Weights of a small image classifier: soap at rate 0.0017.
Rows from block 7, named by matrix and row number. Rows with one number belong to one neuron. Each number is 500 + 25 x the weight over its row's rms, rounded and kept within 0 to 999. All counts start at 0. Numbers have three digits each.
# fc1: MLP up (model.blocks.7.mlp.fc1.weight, 1024x256), inputs 0-255
# fc2: MLP down (model.blocks.7.mlp.fc2.weight, 256x1024, transposed), outputs 0-255
fc1.53:493490514471476467519494555539508495481463475469528512498519501502508477493476507557528529505502466458471539518486478530486454492481459476506530487496462457514482510513489498499510541523474526482496468515519463479471474490507495524511505498487546497531486518509500496488505450489494527538499498477508495529502507459469503516483530528493461499517477492492521517505511519491548518501483474470455522548492530513506513487526535540501518472477532526497500533426515477502517506508529479508529529516471524516484502502527486512492524527487478524479477541497459489533544534501485498467477497519490530468484552509534434535546509479486430504509514502528511524456544476447524488487474457497453544478500549504498539511497501495516474481496476487514496478523498497535496544469503460
fc1.54:522420544464468505472491496492535511501512450506486490498514478477482503489489509490492516503529460494516518483468486547504478485511519512547491519490564452505508487472462510476457518502486487495456494535498512443460483487487488486463530515488525462521537480524503538486520499538497490465469492477526472486509465504527508517516492489484482529464489505509534480476517491475462508514541514499538528483504500515473475527447473445506529490496486466531519531517470468524499495508493523495506484523529490499549530463468475462498507492528498510486520463518525513483533523470494466511508497459546543525554483465489478488501484477504484485482460493484495496457512522527520536513489488487481507446511522460507531504500483454540476493474523496490539530486458508505458463479475545
fc1.55:523518517475491485462457546517463527508518498481502459543454496490520498490457522486487527481486496488534514477539509529428453536495519513558498541499499490495511488515506488503496538473493493501567538525518560515494482505485516508469485517499516526505501503497492552537523497479469458521536491534522474484504503479519474515514494491510497466508490465483480488554469503492473489527501494505526494467501468505466511528519487519503490453495513491512517516550480520483447532535535473537505517461548453474465464539475510488486489520480500534526492535535440459474494461487519501516513511537489487503500473535500499444516532527518510524490522514499475514499486506526479496506483520482549475521519482513537490553501514481514529509518502534455481518492517497462467498497522462
fc1.56:491519562483497510524517511463526449479499501425567485500510488517499502490493547513497475529521508475516490509501483513497487484464512453521448525522494506524460488477477465507484485474454487499530500513479475488501471518500481453562511502494554529485475511513503483493463520485518537466514466498494532530501473555461513522484487486464516488517487447552520494516553500525499487490491493479496493510505505489477489498504494505502479492467506531540470513472504483482555495451495479517534508510496538519515520492505468475511487529513489512512505501514534492501516462528453571500523514511492446487496484515487493517552503512503522492477522539530474510528514540529500509475511502481547527443482494519470541520501547510536503525464479519526551486516491451519498488481498510
fc1.57:498496499540499479492489511512484513504494493530512523479492522503453474489527512467525457477539474518458503507493489481498546540458492496533512488504509519509507484537491495488458524480523467498476488512478542481531512524490501477465499533487486462490486456535534489506442468539514449482540498496536477500540554501549492505484470520546457521486475467483527524487543473521485480484501523517472505515525475522541524523500548552476534489526481511521502494551477527528503488508455453500500499507527518438520529507507484520505492456492486489483490506500510472473521513516458514455470522445496488515478472522501465533547496472493439488539530478493491487494503539509476512516527454516488504506516479480516477519476507538506489511532512534498468497499455470474490542478514528
fc1.58:514515523479484455532485531525501521507453528553491508495506527534490521505460523530525532485458528461484548496521542499504529520483485529503457477501475466478524493453482469504507504415500500494489512517454506475487476491510494480504487470492460503502463545444517474535520473478515507483542499488485535520481518536506525538518491518509519471477546488475513484514498494499503463525545531541487480523531484515532492481521514465496526513455477492483463508506524498487468507538497485513541503516481495479483530486534521495513510480504470470490446496554505522498545523518519496487497516488485523499426470505494494517544497485494519529481497538537491513510513495489519482527499520467520476504446527520498475467512455512499479475525487480472482444504442464494512481520476517
fc1.59:505470552487492521494551496495439486505512505510509482466503503475520498449500475463469521480525481526487424485500527458466502542501555469495502521528527473524477490478517495475493481444513471499485504567500544527515507519488530517517426511527479469493478548501493526510489490512505456491501506509490482466503458504529478489478502511474491517500542512522501513503522510460513497482521452503518534476459476507490507490537566515517504522539509464492568492515456470559491493531463498509526473484514452539527524503511519531518480484487505511461522502516501505465494500471504527498494478452528468459550510491490506466495490544499508522469494525495528500479528492511518489469511489463487471513519491489500514469524522496519501513464488549510480511465493511498465506497498513
fc1.60:490499471502488449481508487496523485505456510470468479480468459475484492497511506470512479445437511527501499485485497497487512449542480522528502550565482506465480492483470521512463473509519478487520513497494486520534502519521517502483531509495543487450523512530537506513493467466555495521494542489541501500507476529506471534471478529521524517494519506486505539511550515511518500547456466460534461536450532468524511532484510514514482503494490456478451504490475563475459500492540520541505475492490456509519555491492490489519473531522478512514491521510456506526503496513504490511461473478458520494457488497516453473506481501465497511506500503541498521472510493538503489489478454485502507487476459532505474501478517476486480510465512479495463478475474493547513503528479513
fc1.61:517511531486460461513516529500498534524506548531482499523465525505516470533481499532480467496496538457502499502492490496494518504504466478561469449489492491457480488466477520532474498497506471496524525498496496463502494470482478526493512461505521511526503465488522463473495454504473523471490491498520491487532456479475511501484553507496506498477526498484497461528475515440539501476544479493508526532534499528519477513568506463505555495514518473517473441518529511536522509483467499493548516523479498487488468486508532505484487506481477519548470519505508517480470431527531504486530527474464513490478533500494489483511511568462493546460476464498491500530498455488456514483487529505537513484518450480490496492490485498509508482483505486462450479501528522513486547525496506
fc1.62:539510527497492494541514513486509480492502476504485438555471511480480495524512555483474518458509491521418461554480526493483501503532535518477503564499462536481485485510497467525498485501509487509497462519506499523489514528486536510432466487483471430526571475479531523498505489527510492527472520490498523523488471546486512505505506492500480441529486523490444525535509491500497460482487526490498462513504505496485521495499466513504443503485488485513499494479477492469490495472506491515478484467553493488536483492535561478533520505504501459517506533491496483507478512487511515481520514467527516476495490514475510450535485493502487457505537481496502528479458500505518537535494529506516510497528514498483502509481478529496523502479506497454472448475519514485489550492450521
fc1.63:488505494493498462522495498427473541471510479475497479492520529489468483505513502516520509527519504474524450483495501499523528569481543487476511527492525494542511532465485510505482522522505515439506485497483495497519538533488543482567516462467479485499498457528507532524477518522516465461532547477508506484471514507508524533525513517540544468507491520491512474530498487501539483519469508467495493480483526497492525445464479465514486476493459541493525501521536482520515531508497500523448522508482468532500482534468475506512559495538528521535514512468468468531524492493516520482527541540544513486489519529496540525507516483525458495493483532515473500463522485475505475485500494495481473505513442511511527511478503473510494491554471524494522496528538513481483477493531466
fc1.64:525534506477564510562494505487548500481501487512507529462548501506548542500495498527535470537513531548488506475505465463494482505518497517487445500494460449453516509504485506503477498450534510504487509491530502463500501496477515530480469481550501503486501511475504519514459520467508499530517531524480494474476476457486499522473505529501495511508529555524515462493484498484491486485512520495549444497494503495545482435486478514484448536466494490442515503491487501532503462519483463499467541479533516539556476490531524508574520485520479458464513520535499502466504533509513510494528466481496522518491520498506506529519505508489521556502509509458489503510536489546507523510543506489478469499483504522499523509500462503474514480525494483530501526507492508488477496499538491
fc1.65:488519510478540525516494506499475481475491491471487544508500499517473519508482532487454501515466485482488461503530502483528481479475516529440512495498522514564491535488484512510577516513457478544497468518521513545523503472508442454474538521519512487525513495508478516478488504506489467504490505470484490466480559533467480530464475531491477447508470520499543490497515509524513490486530521537528490505495489469512471493453521489518535549509500526507513469553502532488513505503451500485481488510487488463494520561525469512466467540472502513516456506492472509460498532522535477550481481515510519502511509511505498493522464523522475434526501468508452493530513499459467503533473466500501437485464521527517500514495501495510507468486487533503522517470522503494501510466499518
fc1.66:522539479482519471486510482492530487482475525496507507550480489499515490496542518510511513546508475554507511491493504488528499494502508504475515514460534521502513483499472515503497473499522512496490540515516502541500523464500493493532546542474452467517457499423506513508539525466506521511477493504515484512513458486522484508531477492520488517503484487543518473528457465476521508470534491466515511534448504478518489539528526500531443477513555502510501486520472462494504533474471504478530479464501497429512468516542486543524474480462473522497511493462445510458491469503504525481514485481541529508493535517509477503506493505486487537537494491551524489474527499428467532510495493565479469529523503449543491491474492515516490475499472498485486500500496508546496511531499485
fc1.67:499492501462488462476487492470567478505511493496497497500470521498482509487476536453507518490473493527513445543512483524549467484516527492500518481482451542487481493543458447522493488526488547501441497516494485540483451499459501481517535478500519522459462510493534531520474499532465528475502545509501507489509549498548459468443521494507499541519511498506533508505538461484482471482502488501502485537531474476508462487480505541523528512487478516501517480484531493504536510508547514455491502496556492500519543504514496508489478490532487510505537471495490519501513473497534522474494484481496525484468468539460532499506521472480528505522455529522467517525455492476451501482461483495514508443482503472512511482481499454441524467499491489495504488493504492507494460485498508
fc1.68:449486506477501509508500491526504504477528507524526488498524490434522534462508513468518522527503504486451487525493502501502513579473482492497483529482484475503506478498532486481546536517525492453545494466505501496531500493506540487504495470537522499531526487485493515505462520459524491491498505525472489517453507501507533503507488489517534483527515480464499441466463497470503528498544458497517441521501586479507498482460455471532487469511512516496517500470502521523515476499501503486475487504497515444477479487484524513510496505461488492501511483518473478539536512466499497488547496496466426536511518451477468495515535515472471525462492484464520493513491521534518495467524516495540495541529497436509528524492529491493485493492551538502475512487506496474528476541492498
fc1.69:485522523497556458542526522500505480525526512491473521531535475474540500487518491510514513478493530508525485540479513518531531534493530514539486495480477527469470488494496480486484454462518473504541488554497514458434473499522531514487475494545491504474518475478476446471510513481536417537493441495498516524525487476486499489485506509535502496496505536489456454497463483521501517472470522479535519494494518471482467475463478499490532535485476517501494528493475510469516462499510477507514474534529462531489522513536507506523511512447530506508494485503464449538556494549492508494501473522512490522515482491530484483468498482520531470478503469517461481507528472531539483523499484523483504508519446534470516511492508473492487533486490494476496495449512500512459523479497503
fc1.70:458513535490510506463541492464440503519478520529497467523524494506521502479500538584515551491488470488492524490457510494495490502509445494541479518489462455436512514504450533503459520449525521478507527526529459480477501485476541519509501522488513515554516492510473499489514528480499498482477479493492486436491511525479542502536492516484550497479510496533505511510516577470545483495489456517464527477528503468481543524507535515524509453508459484485488502510499479514519522495487508509457515508502499535483503492481522510492498433461475508510510485492511535473462534540473513507438502491476505490526524545523484476473528516497518510510481467488487513507504487483460502453477502544510537500493513485524510519514508495502517486498479518511470474501502507494525512496536509
fc1.71:499464493498522530494501431509511534542501531494532489497510497484532525520490481477484486506525503474485513488509543485466508530448489478490454503505523518507479539468514526478493492481522516474502508506493517461509451476496517514541503486525514516494462489509565500488519492482475503492547488496512590499494499551522515526475524481499502458497534490507537520511529517514514491525523489520463497482490468494501474475510552487554531526521486490501587529493508486493518507493506490541491539462503451527550523458436488504484510496477515496523480483533528509497505542540493451472513513491465480491470506530485523529509466479521540496499486449497500503494507496445543519508477510487520533512469518501482511482471468496483536491507511441476455492534508521483524500503508502
fc1.72:502506520489543506493465508469539524531511488480536494479513516519500473496538505480533537514501495479485537489547493538500495500497555503496516455531460471487483514549495527517495491483497490497496495467494488540499497514551515482522498494534493489492509556500531505522474500530488471526499503470487529530508518468488542494479495504496523534521506514531490502531483504464459517488547473482535530521446501496464519511454547501503526528525507486511435526514489519498510492463502501481481499516487504518523452526526562481474480434500475474511504476487514485503531496546496503501462482494499492489438466516486535507475477481498536496491494479538510422507532504461489480521498519490546515479460507514497487473518478507455454520481516470460457486487541514447508471487551506
fc1.73:504470462550474539513518519450491510442503498488508470461506517506480516478500464525502503523497522459545508488508509462433543530502461526481445528501476511503457458467512473489476489477517494509473541466496494465529505489457522515511533502534536509485491507503501515488552474540477505503458522488472478460477502503520495525513469507508494509503506518533443526458498490467515469503490512553470506458523508523506538498472436507499454502528521496509477508497513503487539467524493477473487494524530518501491485485497504503506496536529482520502510495477417523478513511498496484503517458481516554461511548468509514516501491461511496510499503490462494517496502502497490523489487508475424522474517458519505544521468532472470463467498474461516480504487478499482509522492512501
fc1.74:475492481496530513531467508544523493502501459466487469512480506503499493497503511472494524521503479504547489486499483476494529494511498494494519529500456516508506480535480530533417503493495483460523453537437535561528553510469491515495480515531492513508463503543455511511493485518512511487480490500523480489510493517501523510522478511507480514482509522505511495487483499457551473526442521557497480556529506521456507527484517493492494500504481488478471499503515510464510536526507536532501476506456475551505504474516498438486488521475517474517470489508511497441517539500528479477516523498528490540490498516506480517482508508574460472496504462477521536505493551517488498482450497483488490513517505489536473494505488456551527468475525466481513535494483500518521457498528547
fc1.75:483439532500478519509530481526491548473523498526516484541484511524524521511484473501531522497458477514492497505546492498511478533526557493508515451446474498506483480525489476487508510499474480489526493468527497474512445514488540469479520463486539525460494508490508473468532506436541480464553492507493508470447514511511502502538514490538523551492496492485498475500486480488532487524492479483550478477507500545513469502497516491482513488514502534494475529467472484490509521486509515456533493468492474510494482527514519445498443556465524515486569513522508491489522526531480481479522486504535508485458513521447523462503429467482545475515487491516511504528520492532509488539470484508511494494480496489507470511498493507503512527519506510554518486527482473503489481549512483
fc1.76:459475505507503502514505456525525464510480540515451491494528476506502473525462505511456471509483524511468465552518489502472512488526484480462494490495514506488490528486462502499541529506475471540486512518505551528507499503468510494492521456487468526539541459477476478499516506477498484473511480524522504500510449486509511550488498543491478503547415475519492501469529520489506523519505520485511499519499520480512455488469535505563499499515508501545478507443523491518509484536498508483460455468512515474475492455486481469487472499541526537475510487497502493497479537493494498482449475461480561517484504452515502484492505508517527514475501539524524482484471470505517464506490514496539510533535530500546518461487511524518517482495514474534531477557502471556516515478507496
fc1.77:519496520488467443494554460482476523474512541496527499530522520531491503542531468493463492514499483505497490521491514472536492491464499461462495476425502492529508480532542498548521492510486474489485486540503485490496525476510521429488485518501478516524471490470496532512511473491497548500515505512489537477541503519500479483501469489524479553479502498525470519537545504507491522512472544523534493503479496512498478495508460552467484429459519507487535484500447488519490531495494479504466495528478504482468531460488492467536545546472524471506492474470487507488508539471467537480504503492507533519504514534481487473517485504526489516481518481467522512495513492473489477487486551512501513449515485482482497474465482577525505523456472508522495501513509546484496502478483512
fc1.78:550513519525496503488544481498501524501455532498510524485537496536509507496479527514463514482524479500488496486462471469525508501483477497463521446524502511572553517525503485492561465507501473508494521552474487517500515514523491485504534504499530536478488477456517497496475508502502508492490460494500504556500427498473501464460483497484498499520527551491487506514543491556496442493522540506493472505484422483512532499465529485467492525522501487501502526463511526474506486483469483505476493514498479515505504515520495486493490495534484512507511482505490487488456522481531554445518470468479510500485482513537509466471505445521467501493514482523523500481513511544506513457440493480529516477545493514523521514481513450486512514478507544465512473514472483508484471446496473
fc1.79:512504476483465489453450471451508458473480530508502551520508505505491493505475495558513535526530481515480506540480542517463480490492507509480473480527506507563469542522540536505490470479477476488468501483471514495521546481511485525494498454470519484484480512503493459513506493478523462487527493480509496524526534474555488484540529495465531498508505511477510501473519498478524450525488498483489460469517550466499471514507507521519510519505485529454522507533495519521527504520544475551491465475518508509500448515503498510532501482499472464443489496497539461520543502483485450532492541481469518542506558507509516507527498526474532466458495483503484497496508480486540473475495529533494543527496512489488514458492478487472477550497474448493502467501473513492509506507520505
fc2.53:537472499490487485515507536487501505501477485498468517432529497479505476515499511482541488546500501493542521524416495485504494481504487517493552545497475480474465522499497548514470446507564506477488518527489464499500476482456483477477500511460524550540541502502574546483491508485516502489510506530547440521493500524484483544531519510476514520493483473533512472480466564505529511474516459514527543474496494472445477503466494459477492493514506500481511430495513522522523521488469510491512526491537500497479520471471491503457499510506507487476502497519518527484524498522477483481495512487502506490494497523522519463526505485489497493540547491515456507475500505501481517512528515516474520537506532492510476486498495523485529492518467530497466464508511434458524506517505485
fc2.54:518551503488493550525508483515531540483485459495497483472466543534486556541473545453522500485482496467515468527525502476502494528487470493476521497546491494472536502544503518505539517512515485528540502509483558485500496513517518471466505513516477525535554482485504509499536517508481536534525501481464482493498490501512471532506522424544517496490471510536462487516519496488486499531520480524480484525486496503491476499500499501469482513502519496500467514525489515509425513491538492443527521522471522472507510522506512529496523537452484489503521453460527480502510560510498481528466517447521455491512491508538490513515469510493490497500558546535513576507493504491468507540504500492524522506471491508524526504515479479460487475498531506504518470470490496504539514492489482
fc2.55:532550492478476508516511516492535515477474523513519506509487516497486503489547516488492477519512501516480467490490456517496537517525506545497542491509499523473460491474505490502523484540536490434503469499452468540511532506477501502513513491507505552480479511523506487485449481502521530493486493498493545526479512493503512511520531545526487515512514488513497529536457448503478469520514506502483468528521527483532483466522486460503467537505488507493458509485507527506436500462513484491493548475518528500453557500470478501496506514480528498482487489525573505487554536489501470508499526523530510480495505512490470523475515509489505494504497496512490578503509502506490523479488464491495498571527532468466523465511501484516442470461515505553494519514517508480434547507540486
fc2.56:516529518521533489458493547526484491529509532459494526458512492485500522542499495486477509508488483526492469493474572528512489515498482512501536509492490459495487491538507504500476477507512512498517509556535527481484479459477476462512498512503464519501462538514521454472528468476506458504452521552519520476486522496535487453506512507486463540531501502506493493532474513507468491513488536510497469513486540528475514536531491516520472505518515521507518559502514487501508577494485477507459539507514490489516486489489479529504525518506529474497477449545415524476474502489468454485496518505495502484527464504544499500489476500481498489419563518480485517485496526483505542488511528515458512503475534523518495510507537515497543509512508490498515518470482500500509523476512551
fc2.57:516478495521500504519524554519501516472488536513497517440538450526489465516475491492509473506480511487516545483491492490484508503495482523475533510464488500453492492530505504499460547510514517508498501536486492493512549503495474502517507504501489504525537464508553479468494485493475491457516508530481508510481493529447497508465459540492481516479542522494510448503524469502503479485447498503503454482530506504517500514501471482497480491521469488519457537499482504464448533468478507508548543491496539487512501513522493514469477457531571519448480518510470554468491488496491484500478527481463489544456477485499471503456501525482466498504510522540482456479476495500502463517460520464511499481545514475512522551544474546480536509493510469457514536508489498485503459529483515
fc2.58:481487465501503523508461480491536496499500523551467499462475474498497541538527517463525496483524496472527493492490511536482467498494496477472507472465492513504457491487516552515548541508479492549495544535482511470488518507489480507518522484536511514523556500536545501490492490465463475461462476521466468465495488484519517465499484540516459516465476500461470501488513494477498475465477489489509529445524528463469504479469529457508470499507470499529536520503490515513503487491530539566504514505488537498460513507505489476464496423502529522516492489530480552544521464491501504500523498499520537463489501489517498484500525549489489509534515477473494479451481543508493511480470517538556517461493471522492483523479491499494480507531524495502495511510521551521478473530488483
fc2.59:514462524521491500563513457494463468524508492548526475520473466514513482520512502451498485528541462484476437512495473492513505520481471526480478496537479495521513495463505500465471450528526480477468452524474517490498561496499523536454496494489496491520480525515495500505512546528520492544499524481490493510515519478486478500528490472491548458525507522493494500501499523484505504510485471486495529493481468549459516478532480486479532465522532502513530498471511477464494465514479483500511488481499504506520467517540488514508461473514499482481512474482543496507465533493427536471480473477516468461506499483491491478522480501470466544479453533475567502496507490531510501481505528492497471490475473478530499516517531488522532500455490455500486491458461496506448500537455477
fc2.60:495516499520496499506494485547515561469502492422504496480505469527516541497495458543486485492473527516485484494450523454515486482489533525476444488460467480468517495556540511491516495470527476486514511458503514512491571498460533528515498523505494462453440510504504505474469529499520496499502480495545522495491515529526477515490521508501463490499512506523499493498538490509467516444491467496532547468506511492476534516502500532490496462520488496514499505497530525464462542493464518510534465474481457487508495467481441551512491481519493513547518515521517546490497521545517477512553413509464503500524492499524498501469541484485534518492534472517492504543490478517474499502519473517511488525518504506474524487488464487520504507469508488499500510483489485485493494474488497
fc2.61:519487487479521528538488513488464503496485468511518479512539511512535483471505500535513561423497478534509494529499464528471481463512552479493547544492449507550493487498501468489518530497491464490447470512524492492461500478521446482494522455518478498516514522520522532488525497503464512503484473468500485500478527507489545495515506479500482482522481483485461508488501546439487503535456496538486463491496467487493535488506517549424477514507529487530485531540472492473496524504515534509504478482490478522488532491506522522541507537524516513514479476530485545520529526508522495514497492517498498489521468507474512490488517490542501487513520495506485533529495497499489497534555532473500500534541530473512531518505513489519535557471474510510482493488477481536497512532481427
fc2.62:528500540458497512519472505539458502493513491477473471464504481505499522541479501485488526475505541502512522515454459514504493510482488523464463525487494493524471457556518518526528524555483479498541495489505484484486506469485545455493538502487504521523525481493475553509495469490520491485501527512513491487518535539503514525477503505492509501495514490532503499506468499529474487481504481515496470457526485510552509511491490525521534496515529541507451489499496494512537494467493503488445464497505468525485530550507496485458493498526446545554479498481555502457509467456482507467464523486487497484499508520504496480441514449536503483500476517478503509574494489468549529469512516537507439514523520476516478453482548537533481507487497485483495500492521500497472509479505463
fc2.63:479488460504473485450483508509484441488487502476449465497502440481535503512491526465514493457475516520515512501493485491563574494501515518491564514491511441539469510487487461532500526512470491513494497525554498534476494471493482539501460519499501480473476471485497473478506540543511504518502505435509546512472494467512522497512517514478522472492480482518483521504535486526515502504507463472528485506534498495509459488541517455502500514463480483525512556475480506540504500448479480529499506480506482492516494495486529495464524493512496501490491556516496534506469468503555538510484509494513529526487496544490508506494485493492503496489476548496496482486501482469476480517520532523493489454497556468478486481452493510518473494481540536509489514496469490463462518440517509
fc2.64:518509485472492474482516528512512479521516487533498471479527509486473583497485476480465520482466484499476485472511492543482481510485527505488480528513503475513518496493509519521484489536542489517478473499503457480523456497480514547495498533492482510493510458492476508494485496523525548496528490452512475462481498469499493495512480494523467502525484494485498477488504502482538505507497512453504511520529503513532436497517515522519510480504492510531469526539490568492542476496494485496531542501494473483528518493518492469464462504485552524474512525496495516516536475517471522496490507494501508495507528484472525518436488475459464558479465484479492467486481499452479492537522545460490504500465515466476493511471489491525502516479490528499542464602550477536507471550461518
fc2.65:499492551499512519529532499505461490491460484472480522522485494526495504496540484472492501433514521535501533510460516507487486513485465509478562537556514450477496509488501523531511498528529529533508509500492508536515482514504517513458503539452491504494527477506546479489527481495519483479467491475539485506508475501493533535539541503525466520504574499504493486483512489481532504472493502502468506456525479543465543502480582509533536496471560504476481484481518481533493517512504509521498452467516486504499485497498515535494493496528488513504498494488484530512468476479481504492476523500481490486514495545481511485526524458543551482507521534459542484513507479494475556519521518492480513509544480484534468462471514536496500528500491492511513516487537503452513503480553459
fc2.66:510529541477504500491493532496495519483482542483492505496473502462478485500516480517523505511451509551482504488500497458532462487504511493491497498506541518497530495504496474475485505491528522498506505491538528467494508453521452493527531518468506524496518512495453479542524505514506482504490483529487488546486474500514504520490518470531503526515524472483540457488515456490482502527491490470525464522480446466463517526480466502490492498445458493526484495491495500460538481477515510475501452495477466496497514494478474510469508506461513474498527517494505487474510505486574429499489505444518501499475440500531537492513492489548419501527508496519525484490545454478448517520506548534509506534496474513463490517521495516528487553479462529544526461472503518519504515483463476
fc2.67:512506515519464487497485508529484523511513479479526486537514487452527498448439481518485501539492497481563489520487484477504518507467516498506549490472510470540481511497541508495513450515483468510469489496524486581462521513502523515483501487485503492501519518518541529510485523525540481541496544517438491510528485505513471461488450502487503515496523454500532477465509512531453532502493502461503453488501473481529438481548511485530504522497524538514481509478545500514535506513495505541480545490490513502538494478536507441519500497501504506476513443553437497469518515452475487506513487487504500494513477485477517496478461513504517470494501477526483495509503499510509522534489525501527468539469479485502496486475462552513502509477527511510498518439517510537493507494520482
fc2.68:523522475462477487501557522517506501481463514480469553518535488532437523499456499497512472519480549548503474507472494542486503547526505508474459524544533520476486499530487514499524461490523493511493472497464543484502463476526501539476553485544502525479494521486531499470478537498537458489508498506538485504486497502498492526518456523509480467469462468519534516497497474457535514481472536488541487518508475505487513460531537473505550482499482523484526505478531523519458488528491488524537493509490514478508504499479537493510530534540508510516486527501519477499507515492460479489545525458491478521522519512494517463518511515493494522494494446497519507507513487515501467496460508519499466545513499549477519501526485494527470490535538471521456494542450521512460461518490504
fc2.69:487501463499533495474507510527486515485490525475526508505497484504527475495517512483510485487520507444496492510507488525537509500472495471450522499468519467505507509504531469531475479544434457473509533500495552496554488489515463531512533512508513509489549507546527499530471506507438554485490549513507515512467461478514524493542522490530511488502568483478532536495471512510472506532516471492502486488489490497471497462525488485511484482471557471488529455502521526495527552471510562468517478453491506485553487493470498519469492493500481456488492546518487514472482507480491525457508480462531485536488501518469476518498451504509513530526480510506468459536513513502488474495554460476457521478502497470521476523524510472501528471502480491494480453514464493502508506511493484
fc2.70:500525449512507533519502474498496465521534500499508505516455485505483508510470528494497482501480536496531511560473493507529515506490499492512489499512511512501482480492505468464501526487503510502458515499502530526500482501507516499483489502492534492503485491523536511468491484467515481512470530503530475558463544498482509544501464458503439502498507514480481512507493487473496543473552484500506480456481459468528536529493465538527521485520532500523509448504503532492510461464517524487469543500475505486550540437523512468515504490537523470464437517518528516513513473465503497511510509530514530461544485499498501519532479548504488459482537497535502466538469429453497521485487492493514502494422528503470498512540525472469474505518488466488486490502482536493540513513475534
fc2.71:490511509541490513503502471518525495461544518470544531505487470475539521503504494503537531503504510528452530502526492479456463475489464484526478503517502505549515497487496502497500487483482514510498478520518490484464482489512511476443477505492542495491492474541558504512517487496494467510561460490511556481504475535478516531504546471509500502461543544486509534511473516549536521507487504510515481485501476475472502471470482525505478481512519450481512557543511503502518535492513487503539516500472487565497474475482454514518512476467497466490497514496489421533502509505515413486449493494458483516460504469493451508476523504532534528475495512510495509474504515491461492524520496505514506492498521455472518450510519494486491528529477502537488458507489474473514500517499518
fc2.72:517513514523554500445523529474517522455500537533478511501579551525509499522499465513524507530524519527476467525460528572536481506496509540545527496502455491514501454504508505483475477494494499559505467484484473510468499481518471508489548491529467541491494475528453469465483497508523481540540516497514491513531477523517492481486527472468460487474504485488474486517497479457445525460502485466508506509493483525495510497497524515525505541503490520517444492477518514473533507504519498465520489550480488512475437504496507463499475466490475523501510443472484545503519513465533495510487504536509492478484495553498434505512522496486544495481513462519476518510457500511487499483516481485516515514501513530518529497477513484512496503492497491522475519500510515496476476489544536
fc2.73:500520492541455481482503452495477518469520467543462557502483502562526514470494471530528518494473501517511511511464507514511518525493474492502521505489477462491505503518493530529510517572512501469489477482507570473502472465543447515461505485515461509506513496485514506513507491497535513469470507537487534481488515468505449515474449457442472508517502514495500503512517498546515491497510509497457522523496473526485478509472444481533538481523492506557490513466457503489478551486486480483517477487458510530496487532497512512499510498500528472449463513493493509498462487518472483492472537465489518501545522545505478507468508474494518517463507509489524504474517501500517543541541454520481482486474492545467460524495498539492526505491512475528507491487492552477479473495496484
fc2.74:468509472528522501479465506523476417493492533487443474497544488485501484560523500498476506502530504516504511480482510508497536479497495534516462533458514493562517503468470482497491473518502417512513516503449538510529499475473559460510511542503522497498512516508458490501473490473529482478509495526527486489521509517503472568460477518499520508541499487520507468502492497495471504497468504492471491529521470507512471476501522500539504518508465514444492517471497551517477491505506494481533535520480531517539489521489495458525488518486500465481549486516505514506496502487494465471498484534526514473515484507510494539489471517472448540508518481471508564514483501493494490505493493465513494462510509445488530498484533482496533522454537521484471462522488500476516454464525480
fc2.75:501478500487512464492484524494501517499516546490509497502573491529487494474478551454468474464499485501472489449464499518497534495447455533524518492460531506507508522497500533486477511506496492502486476462457513538502502506482477480496529472491480465547531524503487490533461521472478455545516529460493487511491468462497504507464494479489510493463452510481489509473492500506523518531514523514498482551502492505460533466513484481495499482480515516513498495442530520480504489496493531465484486539545508470512526506463501552504478503517452467552500491493504472422546485477498480522481489522509491499515504563490461483504493489494486547475483477500541508474526542484518537486495498464480540551510492520518535519463518512479467530510485496478494506462525481539511475517499529
fc2.76:468417516477456509478476523464454535492479482514515499519517497539499541506513489461478513513469549513499544496525497443509436487480507474477494511485492483542493518479507516503502467451497505468507505508533530517513506528514518483484566527520542470474505506490519500511490496513528510485498467479496503477507471514501503494531514492466503497488497506500472512536466494499560476479538534498492530502498535505479548477508487549475488464502518499460501486517557470560493487494466494513522524555524511465491505511495523509483485496496469487479554465451487473483553501489505479516485468494521533485501484505523512474519496557494512504433471519516475486509511501518496486525485500516510504458511511539464431522450543511477478499496483517515511492483511509486471472486480479
fc2.77:510519459475463479565487546481510493465507520508476510490523484512507470510513525496503474492481520543516531504531472478468459535496477556508485506502497526502524505495443543528576480486493496507519548529481472516503503507476509493485478489513521484466495462544507479540495512464464451488511497522522508487498483469493504460475489470498517489484452503492513471502532481499514488466521528500549510480468489451534470533523471532431511492530466481481520502502505518560518436490468511499556499494531501485507512510475515533485463509474530513551473476549473495506470509471500480498493514548509482507467501490505490469505455527473528514539486510540463501534504479532502488511510474500503514479496470481513516524483522501498509540481464472472465532495514481495482492460520504
fc2.78:522493511520486489450507511488507510510509470519494555521500533465489484530487495484492501495461509509506482503494479498517509499517509521445536515487521479484552469469509508427511509531497502505520493485467517532509476492437520496504547537487510492473501497486476525488540525488508457536460542474491500449574506509507470499524492458489505530534528550522541550550497479499504477502489492485491500504527465497485480490482537503492470488471483514488483498503477564498504507509522483509549476484502465524507472501461467511496496512521533465501488525482516501491512527546477493528536514525479434474499436497503498502540486516478508515521476520488531536521511503513517517514506487556533469513510500429545511533474451480490467524527506485522495531556480506477499488499511499
fc2.79:511492502487525471518513491554520471516467529487459502505486525518502526531485547520512533543495474501510514532482531472537535525471539496479519496537498484477476476506503497490523529499510504485530521522500469541508511516507514507540505521467494489489529457537483467470463510516509511461481482471502501464496463493477448504496478503538514524535483507492493491514469498468501549479500483518477496488532490508447480496491498484513485508521495512544477537478486494487475457487488516497524491515538520530482515507506498519489497455524501465468497476467493488508458482483518470507490486483532500450476473495493491490523529454475462508560544504469500512522501486483537482491469441546488530515512495527494533512560449520479457523485463430487486526534454522440468526480459481